A small multi-label audio tagger, trained from scratch: depths [5, 5, 5].
Rows from block 6, named by matrix and row number. Each number is 200 + 20 x the weight over its row's rms, rounded and kept within 0 to 999. All counts start at 0. After the name is the row's rms in percent of the matrix's.
# convs0: expand pointwise conv (model.blocks.6.convs.0.weight, 640x160x1), inputs 0-159
convs0.7,106,191,157,194,189,198,167,198,186,189,195,215,182,199,199,185,210,207,201,209,226,214,208,192,208,221,152,178,220,194,182,205,235,225,169,204,182,207,187,180,214,174,198,238,171,194,213,217,167,226,197,198,192,183,227,180,217,192,214,208,214,182,194,202,207,201,194,179,213,174,190,202,226,190,191,222,202,163,222,220,195,220,186,216,190,162,227,244,210,224,173,196,212,208,224,209,187,214,179,232,218,196,205,242,193,171,183,192,206,151,192,171,178,182,200,183,162,218,192,198,232,157,202,180,175,202,201,206,196,237,194,209,178,176,201,225,178,215,201,211,211,188,213,216,209,220,190,164,212,230,178,193,192,215,195,218,184,198,256,250,198
convs0.8,092,198,182,169,187,238,168,217,181,184,162,205,188,202,224,204,186,196,193,199,222,181,238,205,217,212,197,215,190,217,211,193,219,201,227,150,171,173,179,230,172,187,209,207,153,225,200,197,165,217,174,224,166,205,177,218,192,210,183,194,181,186,208,198,205,184,216,185,212,163,215,167,212,184,153,200,217,207,208,214,220,147,135,195,185,193,195,200,224,242,194,228,204,215,196,237,186,210,192,210,212,184,169,179,195,171,188,186,176,204,170,174,206,194,189,214,194,188,182,207,204,203,225,221,198,212,198,213,220,215,183,201,177,185,195,165,203,166,217,209,220,204,212,207,210,217,186,198,189,187,190,226,188,213,222,170,210,195,219,171,203
convs0.9,094,198,235,197,206,186,190,226,190,170,197,209,174,205,211,197,217,190,185,210,205,218,217,179,211,205,172,184,204,194,213,177,206,181,219,170,205,214,204,238,171,213,193,194,202,194,199,230,170,209,165,226,204,207,151,223,195,223,181,223,219,236,197,228,197,209,212,175,204,175,190,241,190,173,186,222,242,227,187,221,218,177,223,193,237,191,201,212,210,203,186,182,216,210,203,222,201,245,192,201,208,205,240,201,163,178,177,199,237,191,214,185,217,171,247,208,187,197,173,203,164,174,204,205,193,169,190,183,230,192,192,201,216,202,245,204,159,208,169,209,212,222,182,201,210,210,193,215,181,179,192,201,213,222,255,209,189,216,184,198,199
convs0.10,089,219,188,205,205,211,213,178,166,181,171,211,191,197,226,191,207,239,190,174,193,197,220,208,188,228,183,216,201,215,180,220,158,216,192,219,182,216,188,175,174,196,196,221,181,210,190,241,168,188,221,204,181,199,228,191,210,175,189,229,205,181,236,191,216,176,171,208,171,226,193,183,198,159,183,178,216,203,195,218,190,228,185,203,191,170,203,182,218,187,209,189,175,211,204,199,238,176,226,181,204,158,221,177,226,177,175,168,168,190,201,199,192,191,218,215,197,163,224,221,169,159,218,181,222,196,174,197,211,210,188,191,179,223,187,215,162,235,203,162,180,194,172,222,206,219,185,211,174,186,210,164,208,177,181,201,186,213,204,206,181
convs0.11,107,201,174,195,184,231,163,194,187,198,199,199,171,209,165,212,185,207,207,197,195,192,196,220,214,194,187,188,189,232,211,164,215,206,169,183,206,204,186,221,197,209,195,170,215,228,198,182,220,208,216,241,228,214,182,224,211,171,188,233,200,182,229,217,243,161,197,162,195,167,206,219,226,222,226,195,213,216,181,210,199,197,201,241,235,206,203,190,224,140,216,183,228,192,182,213,237,195,194,205,200,210,180,198,198,184,184,212,224,219,171,219,237,206,206,186,217,197,212,236,181,168,170,215,177,167,174,191,218,162,180,220,187,207,206,169,194,212,194,191,213,214,243,204,219,211,196,211,221,210,181,185,187,207,206,162,206,179,206,195,184
convs0.12,112,161,188,235,204,246,216,186,173,192,181,202,174,230,182,183,194,140,185,186,203,215,164,195,194,216,206,215,181,217,228,209,206,195,220,196,212,188,218,179,185,214,184,211,191,193,161,205,216,209,177,226,200,187,185,179,223,199,185,242,187,175,195,230,202,192,215,182,205,198,152,211,193,218,181,184,209,220,221,205,237,198,190,165,200,197,192,213,186,193,210,203,233,226,183,182,221,185,168,226,203,178,226,192,222,208,200,201,188,197,200,193,201,183,219,183,213,235,167,213,173,218,219,168,179,184,202,188,224,195,200,218,163,212,217,223,212,215,180,166,167,207,188,242,187,215,202,199,161,199,209,212,223,164,221,200,208,229,167,184,200
convs0.13,093,204,184,197,162,206,205,196,204,168,166,177,189,192,223,195,174,218,212,202,194,183,181,203,177,207,214,218,241,214,214,238,186,191,208,209,247,181,194,203,205,189,176,161,194,215,198,201,222,175,212,171,203,209,245,179,181,166,189,232,204,202,214,169,191,206,186,224,217,207,174,211,202,160,192,200,200,216,172,206,211,213,206,205,215,209,209,206,233,197,190,222,174,204,183,178,211,193,188,215,223,199,189,238,194,218,205,156,185,186,228,215,180,222,177,176,179,224,181,171,227,244,198,146,225,192,182,210,170,192,240,173,221,237,188,188,247,215,202,210,211,194,190,190,206,203,163,179,201,199,199,193,198,197,212,206,216,209,236,187,201
convs0.14,088,203,221,210,243,192,153,204,213,185,190,203,205,212,196,206,196,212,186,210,217,163,221,161,207,237,222,179,224,210,225,217,191,207,165,198,192,200,209,208,184,181,187,225,178,219,192,187,178,194,228,202,219,253,173,214,147,182,143,192,218,241,185,207,207,169,221,190,183,192,208,197,201,222,194,166,198,201,206,214,201,206,191,208,205,209,216,214,211,222,184,217,199,213,207,211,215,200,195,178,200,199,178,199,218,185,189,187,226,221,227,221,219,199,208,230,175,211,224,206,191,203,202,206,195,210,202,226,232,202,215,212,209,252,202,241,210,222,219,163,184,190,200,211,228,199,195,169,148,168,195,185,198,207,253,211,185,218,216,198,205
convs0.15,095,241,204,172,200,231,190,203,189,228,197,175,185,207,161,222,207,197,169,208,213,169,201,196,232,176,198,210,171,186,164,197,186,214,213,227,196,167,185,228,188,214,187,212,227,165,244,193,161,170,198,218,238,154,210,189,226,216,184,200,198,177,183,185,184,193,179,196,191,206,191,166,196,198,201,221,182,203,175,216,204,182,192,218,177,188,175,217,176,174,203,167,210,185,194,200,207,194,166,181,223,184,193,187,182,178,156,198,178,175,207,214,190,201,183,176,190,169,209,219,201,193,209,163,187,216,216,187,179,223,222,165,189,221,172,186,201,171,212,231,205,231,211,170,184,235,220,241,202,201,208,199,217,203,204,175,212,190,191,201,191
convs0.16,099,170,187,225,165,190,166,227,170,212,202,223,231,229,178,187,191,215,230,214,212,185,209,211,217,168,198,222,191,192,238,193,211,223,183,168,239,226,179,205,199,208,196,161,225,226,182,193,230,203,164,147,178,171,228,178,198,193,217,206,175,178,207,221,216,232,225,200,178,208,208,211,207,184,196,210,204,207,179,207,183,212,190,236,194,233,211,197,213,216,191,192,185,179,236,222,179,198,216,212,232,219,211,214,189,195,229,191,227,190,179,164,205,206,160,202,198,194,190,179,187,206,167,199,190,178,205,191,175,198,166,186,179,199,188,203,167,230,167,202,211,191,207,209,197,247,207,210,210,235,202,198,184,197,213,175,208,177,210,207,226
convs0.17,098,218,192,166,190,170,186,221,203,217,193,226,182,174,177,221,204,214,184,199,178,211,179,183,179,208,183,176,207,187,207,206,226,198,170,173,182,204,197,216,217,195,202,196,191,169,220,190,215,192,172,231,236,220,189,227,232,224,226,201,233,223,186,224,195,204,203,219,184,191,206,208,170,181,220,223,198,211,186,222,180,205,208,247,190,207,170,195,193,193,166,212,198,206,180,175,206,199,205,204,203,221,191,210,208,257,190,215,206,208,202,161,188,189,209,208,164,191,203,207,197,194,196,220,155,171,196,226,173,197,218,166,181,211,222,224,196,182,164,218,217,235,153,174,217,191,201,228,199,193,188,186,206,218,242,161,215,198,153,220,205
convs0.18,103,205,208,231,196,188,223,200,221,211,223,209,180,240,192,205,176,164,215,164,225,202,230,213,196,224,211,212,172,190,211,187,222,234,162,219,180,175,206,208,199,183,205,229,198,183,227,209,172,161,177,191,210,182,210,193,202,213,156,184,235,217,217,222,208,225,217,207,183,185,246,211,193,196,213,192,201,202,194,210,215,247,189,218,168,175,191,197,207,225,186,199,190,185,219,229,198,228,225,193,201,206,193,175,226,232,211,224,188,184,221,195,218,179,191,203,189,219,221,190,205,221,197,227,207,226,226,192,208,196,218,174,244,202,219,209,187,222,207,229,194,180,194,202,232,211,205,198,237,204,239,245,195,222,247,191,197,207,215,203,236
convs0.19,101,187,201,161,230,180,223,208,200,210,190,200,212,191,166,185,197,196,169,254,202,209,184,178,244,182,162,184,204,184,214,176,223,231,207,224,211,201,208,199,224,190,198,170,170,221,192,188,214,188,194,225,238,221,179,190,252,184,168,143,217,156,196,192,175,178,216,173,183,225,216,190,212,181,179,193,200,202,202,207,191,201,202,227,205,196,218,198,201,211,194,191,178,227,216,224,217,204,199,185,180,158,231,209,199,193,193,187,222,198,197,208,190,206,226,198,180,209,191,187,212,186,216,168,207,220,194,154,222,178,194,201,177,211,209,229,189,185,186,207,196,217,185,179,237,194,220,195,167,204,221,168,181,207,175,170,211,188,219,190,233
convs0.20,106,224,175,201,204,191,207,226,227,181,161,214,190,198,190,191,198,185,186,204,225,201,203,214,186,180,201,184,208,186,192,226,210,190,238,190,205,186,214,205,230,183,211,210,199,192,197,182,208,214,181,226,188,197,192,172,192,222,202,150,239,198,192,245,166,223,177,228,218,201,192,209,222,190,177,218,196,236,224,223,240,193,200,143,195,200,209,226,196,203,215,216,238,206,206,204,217,202,230,230,208,219,184,213,230,207,187,220,217,195,198,199,209,202,202,202,176,217,172,249,152,183,180,222,207,210,213,208,208,168,232,217,203,194,218,226,216,219,181,203,224,183,207,168,198,177,188,170,242,206,182,150,185,192,200,202,218,224,186,221,226
convs0.21,090,233,199,182,210,219,187,176,208,188,176,233,188,223,205,197,204,216,203,206,207,212,226,207,228,228,223,179,189,198,222,161,208,208,177,194,210,154,223,195,208,175,212,188,189,236,182,231,193,228,175,224,241,171,173,196,214,187,209,194,228,201,198,213,212,162,196,176,212,186,226,211,214,235,202,182,222,220,199,220,214,186,213,201,207,225,215,193,218,179,201,190,214,239,213,227,210,205,192,180,216,238,176,159,203,184,188,194,243,224,184,177,246,211,215,195,219,207,216,246,196,187,179,216,159,194,201,181,203,150,227,216,185,213,196,206,173,180,216,158,196,215,211,185,186,181,190,202,207,195,226,179,192,235,190,193,191,206,208,192,204
convs0.22,110,211,209,228,179,226,162,200,179,217,156,211,180,204,216,208,212,247,197,184,187,166,228,209,202,187,181,187,174,211,196,185,157,213,187,217,162,192,185,190,226,226,201,153,203,176,197,182,183,163,209,215,201,175,203,169,203,174,195,210,225,211,200,168,230,185,191,186,201,198,219,239,214,206,179,250,211,221,198,199,196,215,199,188,218,198,185,200,200,208,192,213,222,204,235,225,178,183,191,200,227,206,199,225,182,170,194,202,180,195,225,175,196,204,207,185,235,182,200,212,192,189,198,200,212,185,186,169,208,181,163,187,219,168,175,231,191,198,198,178,210,183,235,230,153,212,185,183,217,209,216,203,194,205,164,212,204,161,215,182,228
convs0.23,105,198,187,187,156,238,192,201,196,220,169,194,208,202,174,173,183,201,185,198,180,206,212,218,198,205,170,204,234,202,171,219,181,194,223,204,171,229,210,220,207,185,174,198,209,180,203,218,204,219,169,231,214,190,153,185,188,215,214,208,193,188,222,188,194,188,190,226,209,191,177,198,211,191,185,203,158,204,151,238,190,177,238,197,187,185,177,202,201,183,176,192,190,192,198,183,207,218,212,218,179,194,178,215,201,211,178,191,189,197,209,185,167,170,237,250,187,163,204,176,170,203,182,189,190,207,222,198,215,195,186,183,168,186,219,207,228,161,182,207,202,200,193,155,215,166,239,200,216,173,221,189,182,169,160,174,203,185,218,212,210
convs0.24,089,213,188,213,225,207,209,209,225,194,195,166,199,157,210,166,208,180,176,200,204,205,193,183,195,168,174,214,220,197,170,220,171,190,184,180,243,192,184,178,190,183,128,204,210,203,180,216,211,218,225,212,191,203,179,209,212,200,217,190,202,171,197,194,150,187,187,193,188,208,181,165,187,190,236,182,203,202,173,180,183,205,181,165,209,195,179,240,200,218,229,191,229,191,171,200,213,212,206,199,190,193,196,185,214,222,207,223,213,222,225,212,206,204,178,165,192,227,215,169,198,225,164,191,189,216,203,190,183,189,236,182,197,209,218,188,186,151,157,199,188,183,182,191,167,177,184,224,216,210,199,201,214,190,176,210,214,213,184,215,157
convs0.25,083,211,211,203,201,198,219,207,216,198,189,178,170,169,200,170,218,215,238,215,176,190,140,217,185,211,196,180,170,225,220,218,209,206,196,183,199,218,229,180,219,212,181,223,189,207,215,213,215,209,208,196,217,200,189,180,179,201,210,221,207,223,226,213,207,231,185,184,209,169,172,251,226,181,206,227,182,215,181,175,209,193,182,204,221,209,215,221,211,205,202,208,205,243,203,210,205,195,179,196,236,145,210,178,225,215,188,184,178,218,193,179,211,222,223,224,149,178,191,189,224,227,197,193,253,212,163,216,209,185,194,196,220,158,208,212,206,200,218,169,218,172,212,228,217,211,183,208,202,201,177,183,196,218,197,177,214,235,186,190,216
convs0.26,091,195,212,206,214,219,194,227,173,189,142,180,220,218,211,231,174,199,209,177,216,176,164,231,196,185,225,172,205,179,201,215,180,222,228,190,199,170,208,177,193,184,248,223,216,191,205,197,211,201,211,199,199,174,177,188,173,207,169,196,184,194,257,184,209,190,185,182,181,244,226,222,227,208,205,200,195,204,220,187,200,172,189,223,227,194,184,170,179,225,224,215,206,212,193,219,161,184,200,222,234,169,174,193,208,176,184,247,200,180,200,194,200,166,179,208,197,202,165,212,240,209,218,208,206,188,179,192,181,200,211,216,214,193,199,213,210,240,191,215,229,204,193,192,249,209,193,237,195,196,180,206,182,202,207,203,204,217,188,199,219
convs0.27,097,175,219,169,229,196,209,202,192,193,186,210,225,191,254,205,221,193,206,211,185,181,184,205,221,181,217,196,206,163,214,218,239,212,198,172,206,210,178,201,214,202,196,222,195,181,249,201,167,216,220,175,193,237,217,215,180,209,236,217,226,209,206,192,198,236,200,187,203,202,173,221,218,197,207,204,242,196,186,239,229,192,189,224,195,161,172,215,195,227,177,181,183,170,206,210,160,181,210,190,176,204,223,211,210,191,206,207,219,193,231,179,215,188,204,177,167,231,212,198,212,189,203,174,205,190,222,198,187,240,202,206,230,233,193,204,180,219,194,226,190,156,175,208,213,211,216,209,207,210,160,173,206,245,173,205,177,190,187,197,215
convs0.28,096,237,222,191,233,196,195,210,209,204,157,223,200,220,160,173,158,200,207,191,196,184,172,189,183,190,201,215,196,164,191,202,171,217,212,171,205,197,194,196,194,196,172,202,201,224,176,204,223,216,208,205,191,187,201,172,205,227,195,242,210,206,206,196,174,199,185,232,167,186,225,204,204,168,230,235,216,197,192,203,209,226,189,192,153,183,207,237,188,176,196,226,222,234,213,205,218,156,200,207,221,169,181,193,206,226,192,232,215,208,252,206,169,175,171,194,196,182,193,216,183,202,203,221,220,217,186,207,203,176,200,198,224,198,178,160,173,199,210,219,187,195,183,210,209,162,217,221,244,197,181,219,189,194,236,206,223,184,183,212,201
convs0.29,097,182,218,153,215,200,209,192,209,223,180,219,184,188,184,178,195,203,166,182,221,180,179,208,197,196,192,175,265,203,213,207,220,188,180,175,198,182,215,197,221,197,200,236,227,169,173,152,221,199,197,242,192,243,203,184,194,204,192,235,210,204,231,195,199,207,188,222,236,206,218,185,215,217,214,245,178,186,185,191,190,197,211,218,198,188,191,208,203,163,199,178,201,239,191,215,197,175,212,235,172,260,194,207,170,211,214,225,203,170,187,187,193,209,221,195,178,213,202,228,204,182,193,207,191,233,229,211,219,202,197,198,180,197,192,239,194,221,179,200,219,236,175,189,198,222,203,218,183,201,191,189,200,184,203,183,214,210,168,222,179
convs0.30,100,267,232,197,180,217,197,190,217,192,201,216,162,220,201,190,219,217,190,225,212,212,234,177,196,198,210,212,180,224,180,182,206,184,211,180,168,175,237,212,196,211,197,228,218,203,223,228,158,199,206,212,186,202,208,209,218,195,199,168,174,195,188,212,189,200,212,157,197,197,214,176,252,178,200,203,160,231,207,191,224,164,206,195,194,163,197,198,214,183,208,182,209,201,192,209,183,213,184,223,216,160,187,220,177,213,183,220,175,192,194,212,241,199,215,178,204,193,187,204,199,183,223,206,183,226,206,185,185,202,171,206,188,177,200,153,222,202,242,224,209,212,207,160,168,167,210,215,185,201,201,218,162,179,198,207,198,228,215,194,203
convs0.31,111,190,221,179,207,188,169,237,177,196,184,169,163,229,207,199,183,224,197,207,204,182,214,228,214,187,191,262,192,162,177,195,194,205,171,200,174,193,220,214,187,173,198,195,205,217,198,207,209,189,182,188,229,184,212,219,224,199,186,199,181,212,165,213,190,201,212,200,228,200,224,195,218,218,210,231,160,185,192,216,178,151,217,206,159,194,180,211,217,179,189,207,191,194,221,179,226,218,208,174,181,184,195,169,218,211,197,197,189,190,182,188,220,200,198,193,215,193,193,152,209,203,222,198,168,216,194,177,193,192,208,204,241,164,225,184,189,231,162,259,210,206,176,197,223,192,195,209,230,188,203,209,189,225,235,198,191,187,232,207,227
convs0.32,095,185,219,187,221,214,240,180,226,183,179,228,180,215,234,186,214,212,200,212,202,210,249,209,221,216,214,229,219,161,222,197,178,200,205,194,188,140,217,194,200,162,203,196,205,227,199,208,177,196,225,218,202,230,212,194,169,217,217,181,225,208,198,226,192,182,233,184,231,201,180,168,175,181,217,194,207,199,217,192,211,215,171,199,191,183,229,228,211,236,196,223,192,217,205,222,210,214,174,201,194,230,185,183,208,184,225,222,209,212,174,200,222,209,209,187,203,223,198,193,200,187,202,226,213,206,221,223,192,219,215,229,203,216,182,195,179,227,220,223,216,168,179,208,213,236,189,214,184,157,176,202,179,201,258,227,182,217,197,230,196
convs0.33,100,171,216,185,215,210,205,179,214,211,206,236,197,220,245,204,206,196,224,170,166,184,186,231,220,179,208,176,198,216,227,213,199,153,213,193,206,204,192,197,202,194,185,186,195,162,197,195,186,219,202,197,197,186,209,211,170,198,220,231,195,189,213,168,198,188,241,197,190,195,188,209,220,211,204,197,202,201,245,185,187,202,225,214,194,202,196,171,217,242,162,205,174,165,183,186,203,221,193,220,213,206,182,217,203,225,214,166,201,203,196,197,217,203,150,188,197,195,183,174,210,175,242,198,163,188,196,203,224,193,215,189,208,222,156,190,185,239,190,219,189,185,178,206,208,185,172,189,234,209,173,182,268,198,221,180,223,231,216,201,210
convs0.34,101,213,178,161,213,180,247,156,213,207,214,180,184,200,185,170,185,220,190,254,180,234,193,200,186,159,221,204,192,207,193,230,177,209,213,181,221,192,177,204,211,189,209,205,226,201,215,250,211,213,181,204,204,181,199,170,194,226,197,191,211,192,225,200,190,177,208,188,212,164,220,220,184,205,221,210,237,195,182,207,217,226,233,171,231,211,210,212,212,213,208,191,219,192,233,203,176,179,221,212,187,181,191,162,192,186,204,201,189,221,213,210,204,183,211,199,181,200,190,192,231,207,190,227,188,218,183,212,205,209,216,198,218,224,184,193,206,172,189,171,185,207,189,209,190,164,203,235,206,227,137,200,242,213,187,223,219,204,214,243,183
convs0.35,088,215,198,186,220,223,165,165,203,178,213,227,187,211,183,208,215,189,223,162,225,211,194,227,203,202,202,209,167,212,187,190,235,204,238,185,187,188,213,198,212,203,233,205,201,175,237,204,191,255,209,189,196,214,195,174,191,217,210,230,221,191,184,199,170,179,178,208,202,176,241,208,213,190,145,182,227,187,213,202,224,207,174,207,183,185,213,182,206,232,196,213,197,207,204,195,156,212,178,205,238,185,184,188,202,175,180,232,178,195,193,176,177,201,208,169,198,196,250,209,153,191,187,201,197,206,198,213,197,227,169,160,210,188,200,205,185,233,221,206,202,189,250,210,215,191,212,208,237,187,205,200,186,180,172,224,205,200,199,187,194
convs0.36,097,220,200,176,195,214,207,186,192,229,190,191,192,200,198,211,187,189,183,185,209,181,205,203,183,194,177,201,201,159,181,206,204,179,205,228,189,234,171,201,222,209,176,172,205,200,226,200,192,165,193,206,222,211,183,185,205,190,204,217,234,186,207,248,204,199,188,188,164,168,199,201,205,219,182,211,214,203,195,222,193,171,250,198,200,179,220,197,203,196,216,159,192,166,191,179,204,198,192,219,164,196,211,228,190,198,203,216,187,237,200,208,232,179,206,222,164,189,204,195,173,218,206,178,210,178,203,180,258,165,159,204,189,235,199,215,193,196,140,191,182,193,192,182,212,175,237,165,215,198,166,196,242,192,164,219,206,202,214,226,189
convs0.37,105,166,196,183,220,187,199,166,203,209,230,201,210,219,201,187,233,219,175,189,187,180,216,189,186,216,209,177,210,222,209,154,240,194,243,204,198,191,241,217,182,187,179,210,181,193,180,205,162,178,209,199,172,250,173,161,213,210,197,169,207,218,168,226,202,188,199,207,217,208,161,212,235,184,182,214,155,176,219,241,202,176,197,202,218,224,212,216,199,192,196,202,224,208,199,180,203,179,221,213,175,198,201,202,186,228,214,172,228,167,215,194,195,220,231,220,208,201,205,208,193,194,197,196,211,218,198,199,217,217,177,210,199,202,202,214,198,177,181,192,163,198,185,207,204,201,175,138,177,244,191,182,182,189,177,172,200,219,187,205,203
convs0.38,111,210,211,191,208,182,238,181,208,192,238,235,154,215,200,203,191,198,197,229,185,192,191,210,213,186,175,199,196,209,214,184,207,208,158,178,213,208,216,183,201,205,200,235,221,210,187,197,192,184,181,191,228,218,217,210,210,211,211,176,204,185,223,201,194,157,198,223,230,168,171,205,207,188,206,197,210,191,214,184,181,225,226,197,195,174,183,185,184,198,178,184,147,198,232,218,219,187,174,181,186,195,168,208,192,200,233,242,225,206,192,208,221,230,209,192,181,220,207,189,219,196,205,182,207,237,211,188,203,248,241,209,194,194,198,189,189,192,188,196,190,207,203,189,230,181,167,237,204,197,175,215,233,240,221,195,192,171,183,241,143
convs0.39,096,202,232,186,209,186,187,214,211,174,181,189,194,198,221,166,203,186,154,201,203,202,232,193,152,195,200,218,189,195,162,185,195,208,163,198,192,193,201,225,161,242,185,164,178,243,209,189,194,217,194,196,220,206,185,202,209,212,203,200,232,200,204,196,207,228,201,186,163,185,246,199,201,201,169,203,216,194,188,198,190,177,208,188,208,217,214,212,168,256,214,171,217,229,170,191,201,220,217,175,192,205,178,164,205,226,178,208,238,213,194,206,195,195,197,226,236,195,158,229,184,210,217,227,178,204,180,186,198,203,179,193,183,164,220,194,164,189,185,214,207,236,192,194,194,213,206,215,253,195,205,193,215,178,194,193,225,189,199,181,206
convs0.40,087,196,221,214,149,233,200,204,190,202,209,214,180,233,233,197,184,227,171,217,187,176,180,204,237,167,142,197,183,183,176,180,242,212,220,210,215,197,204,207,165,173,198,203,242,189,221,176,191,179,187,199,222,223,188,212,217,215,224,206,187,166,216,222,184,222,183,212,212,217,181,223,201,189,202,215,198,187,185,219,209,212,202,204,231,180,193,210,228,174,201,178,197,174,190,222,188,194,184,198,205,228,211,214,209,176,183,243,176,179,223,197,225,182,194,187,182,211,217,195,237,198,176,208,196,237,226,190,212,201,171,176,223,204,188,222,191,185,208,211,204,191,197,173,212,236,166,224,188,204,164,212,226,238,224,228,198,206,211,214,205
convs0.41,102,200,227,197,206,207,207,217,232,169,164,210,193,189,193,217,228,178,161,206,221,214,187,223,162,202,211,208,187,187,215,179,175,192,161,211,194,208,212,157,197,193,191,197,179,182,222,222,180,180,182,187,200,215,198,183,227,200,216,193,172,177,207,177,203,171,146,204,162,192,176,218,197,197,187,169,184,199,230,184,218,229,204,176,194,194,202,219,173,201,193,175,210,189,192,180,180,200,186,185,203,214,188,205,184,218,196,192,177,216,189,204,212,246,170,209,217,227,162,211,212,219,209,185,229,189,178,227,188,200,226,226,204,218,180,207,240,194,233,202,209,180,207,209,162,208,209,164,192,178,257,182,205,200,162,208,242,193,193,176,200
convs0.42,127,238,217,179,198,201,210,201,191,217,165,217,194,224,157,187,178,197,231,172,206,181,175,191,203,210,210,220,189,169,207,220,215,193,203,192,190,205,205,250,197,190,195,185,213,190,187,172,172,163,202,225,202,216,219,190,217,192,172,224,191,217,192,200,159,200,225,200,220,221,218,178,197,228,199,213,185,198,217,209,214,160,202,192,169,202,179,213,219,180,181,198,215,183,174,221,196,190,214,191,182,174,193,172,197,223,199,240,193,170,234,201,218,207,153,183,186,159,203,204,203,219,227,211,211,218,189,169,230,188,231,174,225,216,197,156,170,239,191,221,219,199,186,208,225,211,231,197,212,158,224,220,206,222,223,194,225,190,187,198,214
convs0.43,088,187,203,217,230,207,203,239,233,192,179,188,178,189,210,210,195,178,209,176,158,230,204,182,249,210,253,205,182,208,227,207,212,199,164,235,225,177,198,179,212,187,147,232,200,178,203,212,185,221,207,185,218,217,238,187,195,229,195,198,190,179,178,215,220,199,198,205,203,208,159,206,183,191,187,180,231,183,217,179,180,184,201,231,217,185,209,222,184,197,218,210,193,197,183,185,186,208,200,237,168,202,216,186,181,236,225,222,203,196,194,189,197,208,166,181,204,229,206,179,205,211,181,149,237,188,198,194,184,226,237,206,194,201,190,239,193,199,218,197,169,190,195,204,183,242,191,213,197,189,195,226,216,196,203,191,184,234,219,200,185
convs0.44,095,195,193,214,217,167,217,227,216,222,186,197,210,199,202,212,161,173,192,196,197,205,182,175,197,180,205,205,194,190,224,183,205,181,171,224,183,227,256,196,199,215,199,211,208,212,174,210,164,208,209,189,236,214,194,238,216,206,178,217,211,216,192,231,219,184,199,175,212,240,159,216,201,192,234,196,184,178,212,174,173,218,205,178,228,187,225,189,185,189,212,199,228,205,209,204,219,221,184,203,159,245,183,178,216,192,209,231,200,169,219,198,174,194,219,176,215,215,232,186,212,210,216,203,190,197,165,180,154,184,238,201,193,190,178,157,195,187,202,162,204,228,199,193,230,226,187,196,189,160,209,199,190,219,215,188,194,179,176,209,181
convs0.45,093,172,201,222,184,167,195,194,221,212,173,204,220,204,227,210,186,179,236,212,230,209,187,233,186,184,209,229,198,199,176,202,165,187,199,198,224,227,204,208,172,209,202,184,216,238,206,212,212,191,195,229,206,215,174,185,190,185,205,194,194,226,199,232,168,204,191,203,144,212,186,210,181,209,227,206,221,191,189,214,222,218,187,184,204,214,200,204,165,203,225,162,218,215,201,205,209,191,229,179,202,191,193,176,218,231,225,217,202,201,222,242,163,207,203,158,230,184,190,177,210,216,184,177,162,180,172,184,173,203,191,190,205,160,225,197,187,165,174,179,176,215,230,194,224,163,196,195,210,212,205,229,227,161,189,202,212,181,172,187,216
convs0.46,097,205,174,212,208,195,253,178,216,180,236,218,212,180,204,194,209,199,199,208,196,217,229,198,203,170,239,219,190,198,164,168,245,219,179,208,203,208,191,159,195,198,198,205,165,180,238,191,224,171,218,160,209,203,185,218,202,219,187,204,224,191,182,215,177,218,186,193,220,173,193,167,209,210,223,198,212,197,203,201,184,217,165,200,188,195,202,221,193,199,188,231,180,184,187,209,193,212,212,209,189,212,193,179,181,204,199,183,205,197,206,174,158,215,246,181,203,222,201,165,197,175,197,203,191,220,204,196,189,206,223,223,196,180,205,219,188,155,202,244,210,230,209,186,213,204,235,189,175,180,211,248,201,178,134,199,202,191,201,177,215
convs0.47,103,217,211,201,222,205,179,223,156,201,185,215,212,236,191,233,194,201,184,185,213,214,226,200,191,239,221,238,189,239,198,186,207,209,196,204,176,186,200,214,224,193,201,201,198,206,206,191,220,214,189,192,219,206,173,186,199,232,179,211,220,195,216,224,163,171,226,212,252,204,244,186,191,231,163,200,200,226,204,228,200,195,201,210,201,200,223,226,191,210,185,207,197,219,190,203,170,217,185,211,199,204,191,168,234,186,179,209,211,198,160,161,193,173,220,176,201,206,200,174,185,191,200,206,162,179,205,218,225,219,161,184,165,208,230,205,200,225,181,211,225,217,212,235,213,178,211,178,198,171,190,232,216,223,215,258,181,215,206,198,211
convs0.48,098,228,191,206,205,223,208,181,199,224,258,138,189,191,191,175,188,267,195,197,190,167,161,220,204,196,178,197,204,212,141,225,178,189,192,204,206,206,200,193,216,227,178,207,222,196,190,200,232,185,228,216,220,171,185,173,202,201,192,186,216,194,199,170,193,196,212,205,214,172,203,199,214,201,185,215,235,200,209,201,160,221,224,201,214,209,156,196,217,192,214,215,207,212,217,211,193,178,227,198,228,190,196,245,180,189,215,191,196,217,212,199,186,205,225,210,177,180,214,216,212,175,183,194,230,196,218,184,167,187,209,222,251,191,201,225,217,196,191,188,213,178,197,210,203,193,227,190,209,197,179,231,211,189,176,222,179,176,198,194,167
convs0.49,102,233,193,206,190,200,196,218,204,225,201,207,185,204,197,191,183,235,185,188,185,172,176,210,190,178,206,234,184,173,202,242,198,220,199,217,214,203,175,159,189,204,173,211,180,182,251,187,171,200,213,222,216,217,221,239,219,181,175,218,196,193,208,203,179,213,208,178,192,158,171,187,187,214,175,222,212,184,212,209,222,200,224,182,195,178,176,222,192,221,153,200,191,200,232,228,202,184,180,224,211,187,219,209,202,211,193,228,144,182,206,177,218,177,202,198,177,197,211,182,206,220,187,213,228,250,203,186,219,222,162,216,197,189,200,236,213,222,197,222,194,154,163,209,219,200,219,203,197,183,219,239,186,191,227,219,197,207,201,209,198
convs0.50,092,240,205,224,180,209,162,239,201,195,193,202,196,204,200,204,186,225,184,204,237,176,194,211,196,193,185,217,172,218,249,184,183,202,200,196,215,214,181,208,197,177,161,208,175,211,204,201,207,195,185,175,242,171,237,201,220,205,195,202,175,212,218,183,181,141,171,215,183,204,197,192,219,156,209,207,193,256,184,184,198,222,223,222,212,150,195,199,227,209,182,214,190,204,182,211,187,204,196,223,222,181,209,235,183,186,165,182,153,201,168,199,196,189,181,233,187,197,187,239,198,183,190,200,208,197,191,201,194,178,213,191,180,198,204,188,230,193,186,201,221,197,191,202,182,209,214,176,214,230,194,204,176,225,246,213,207,191,191,231,186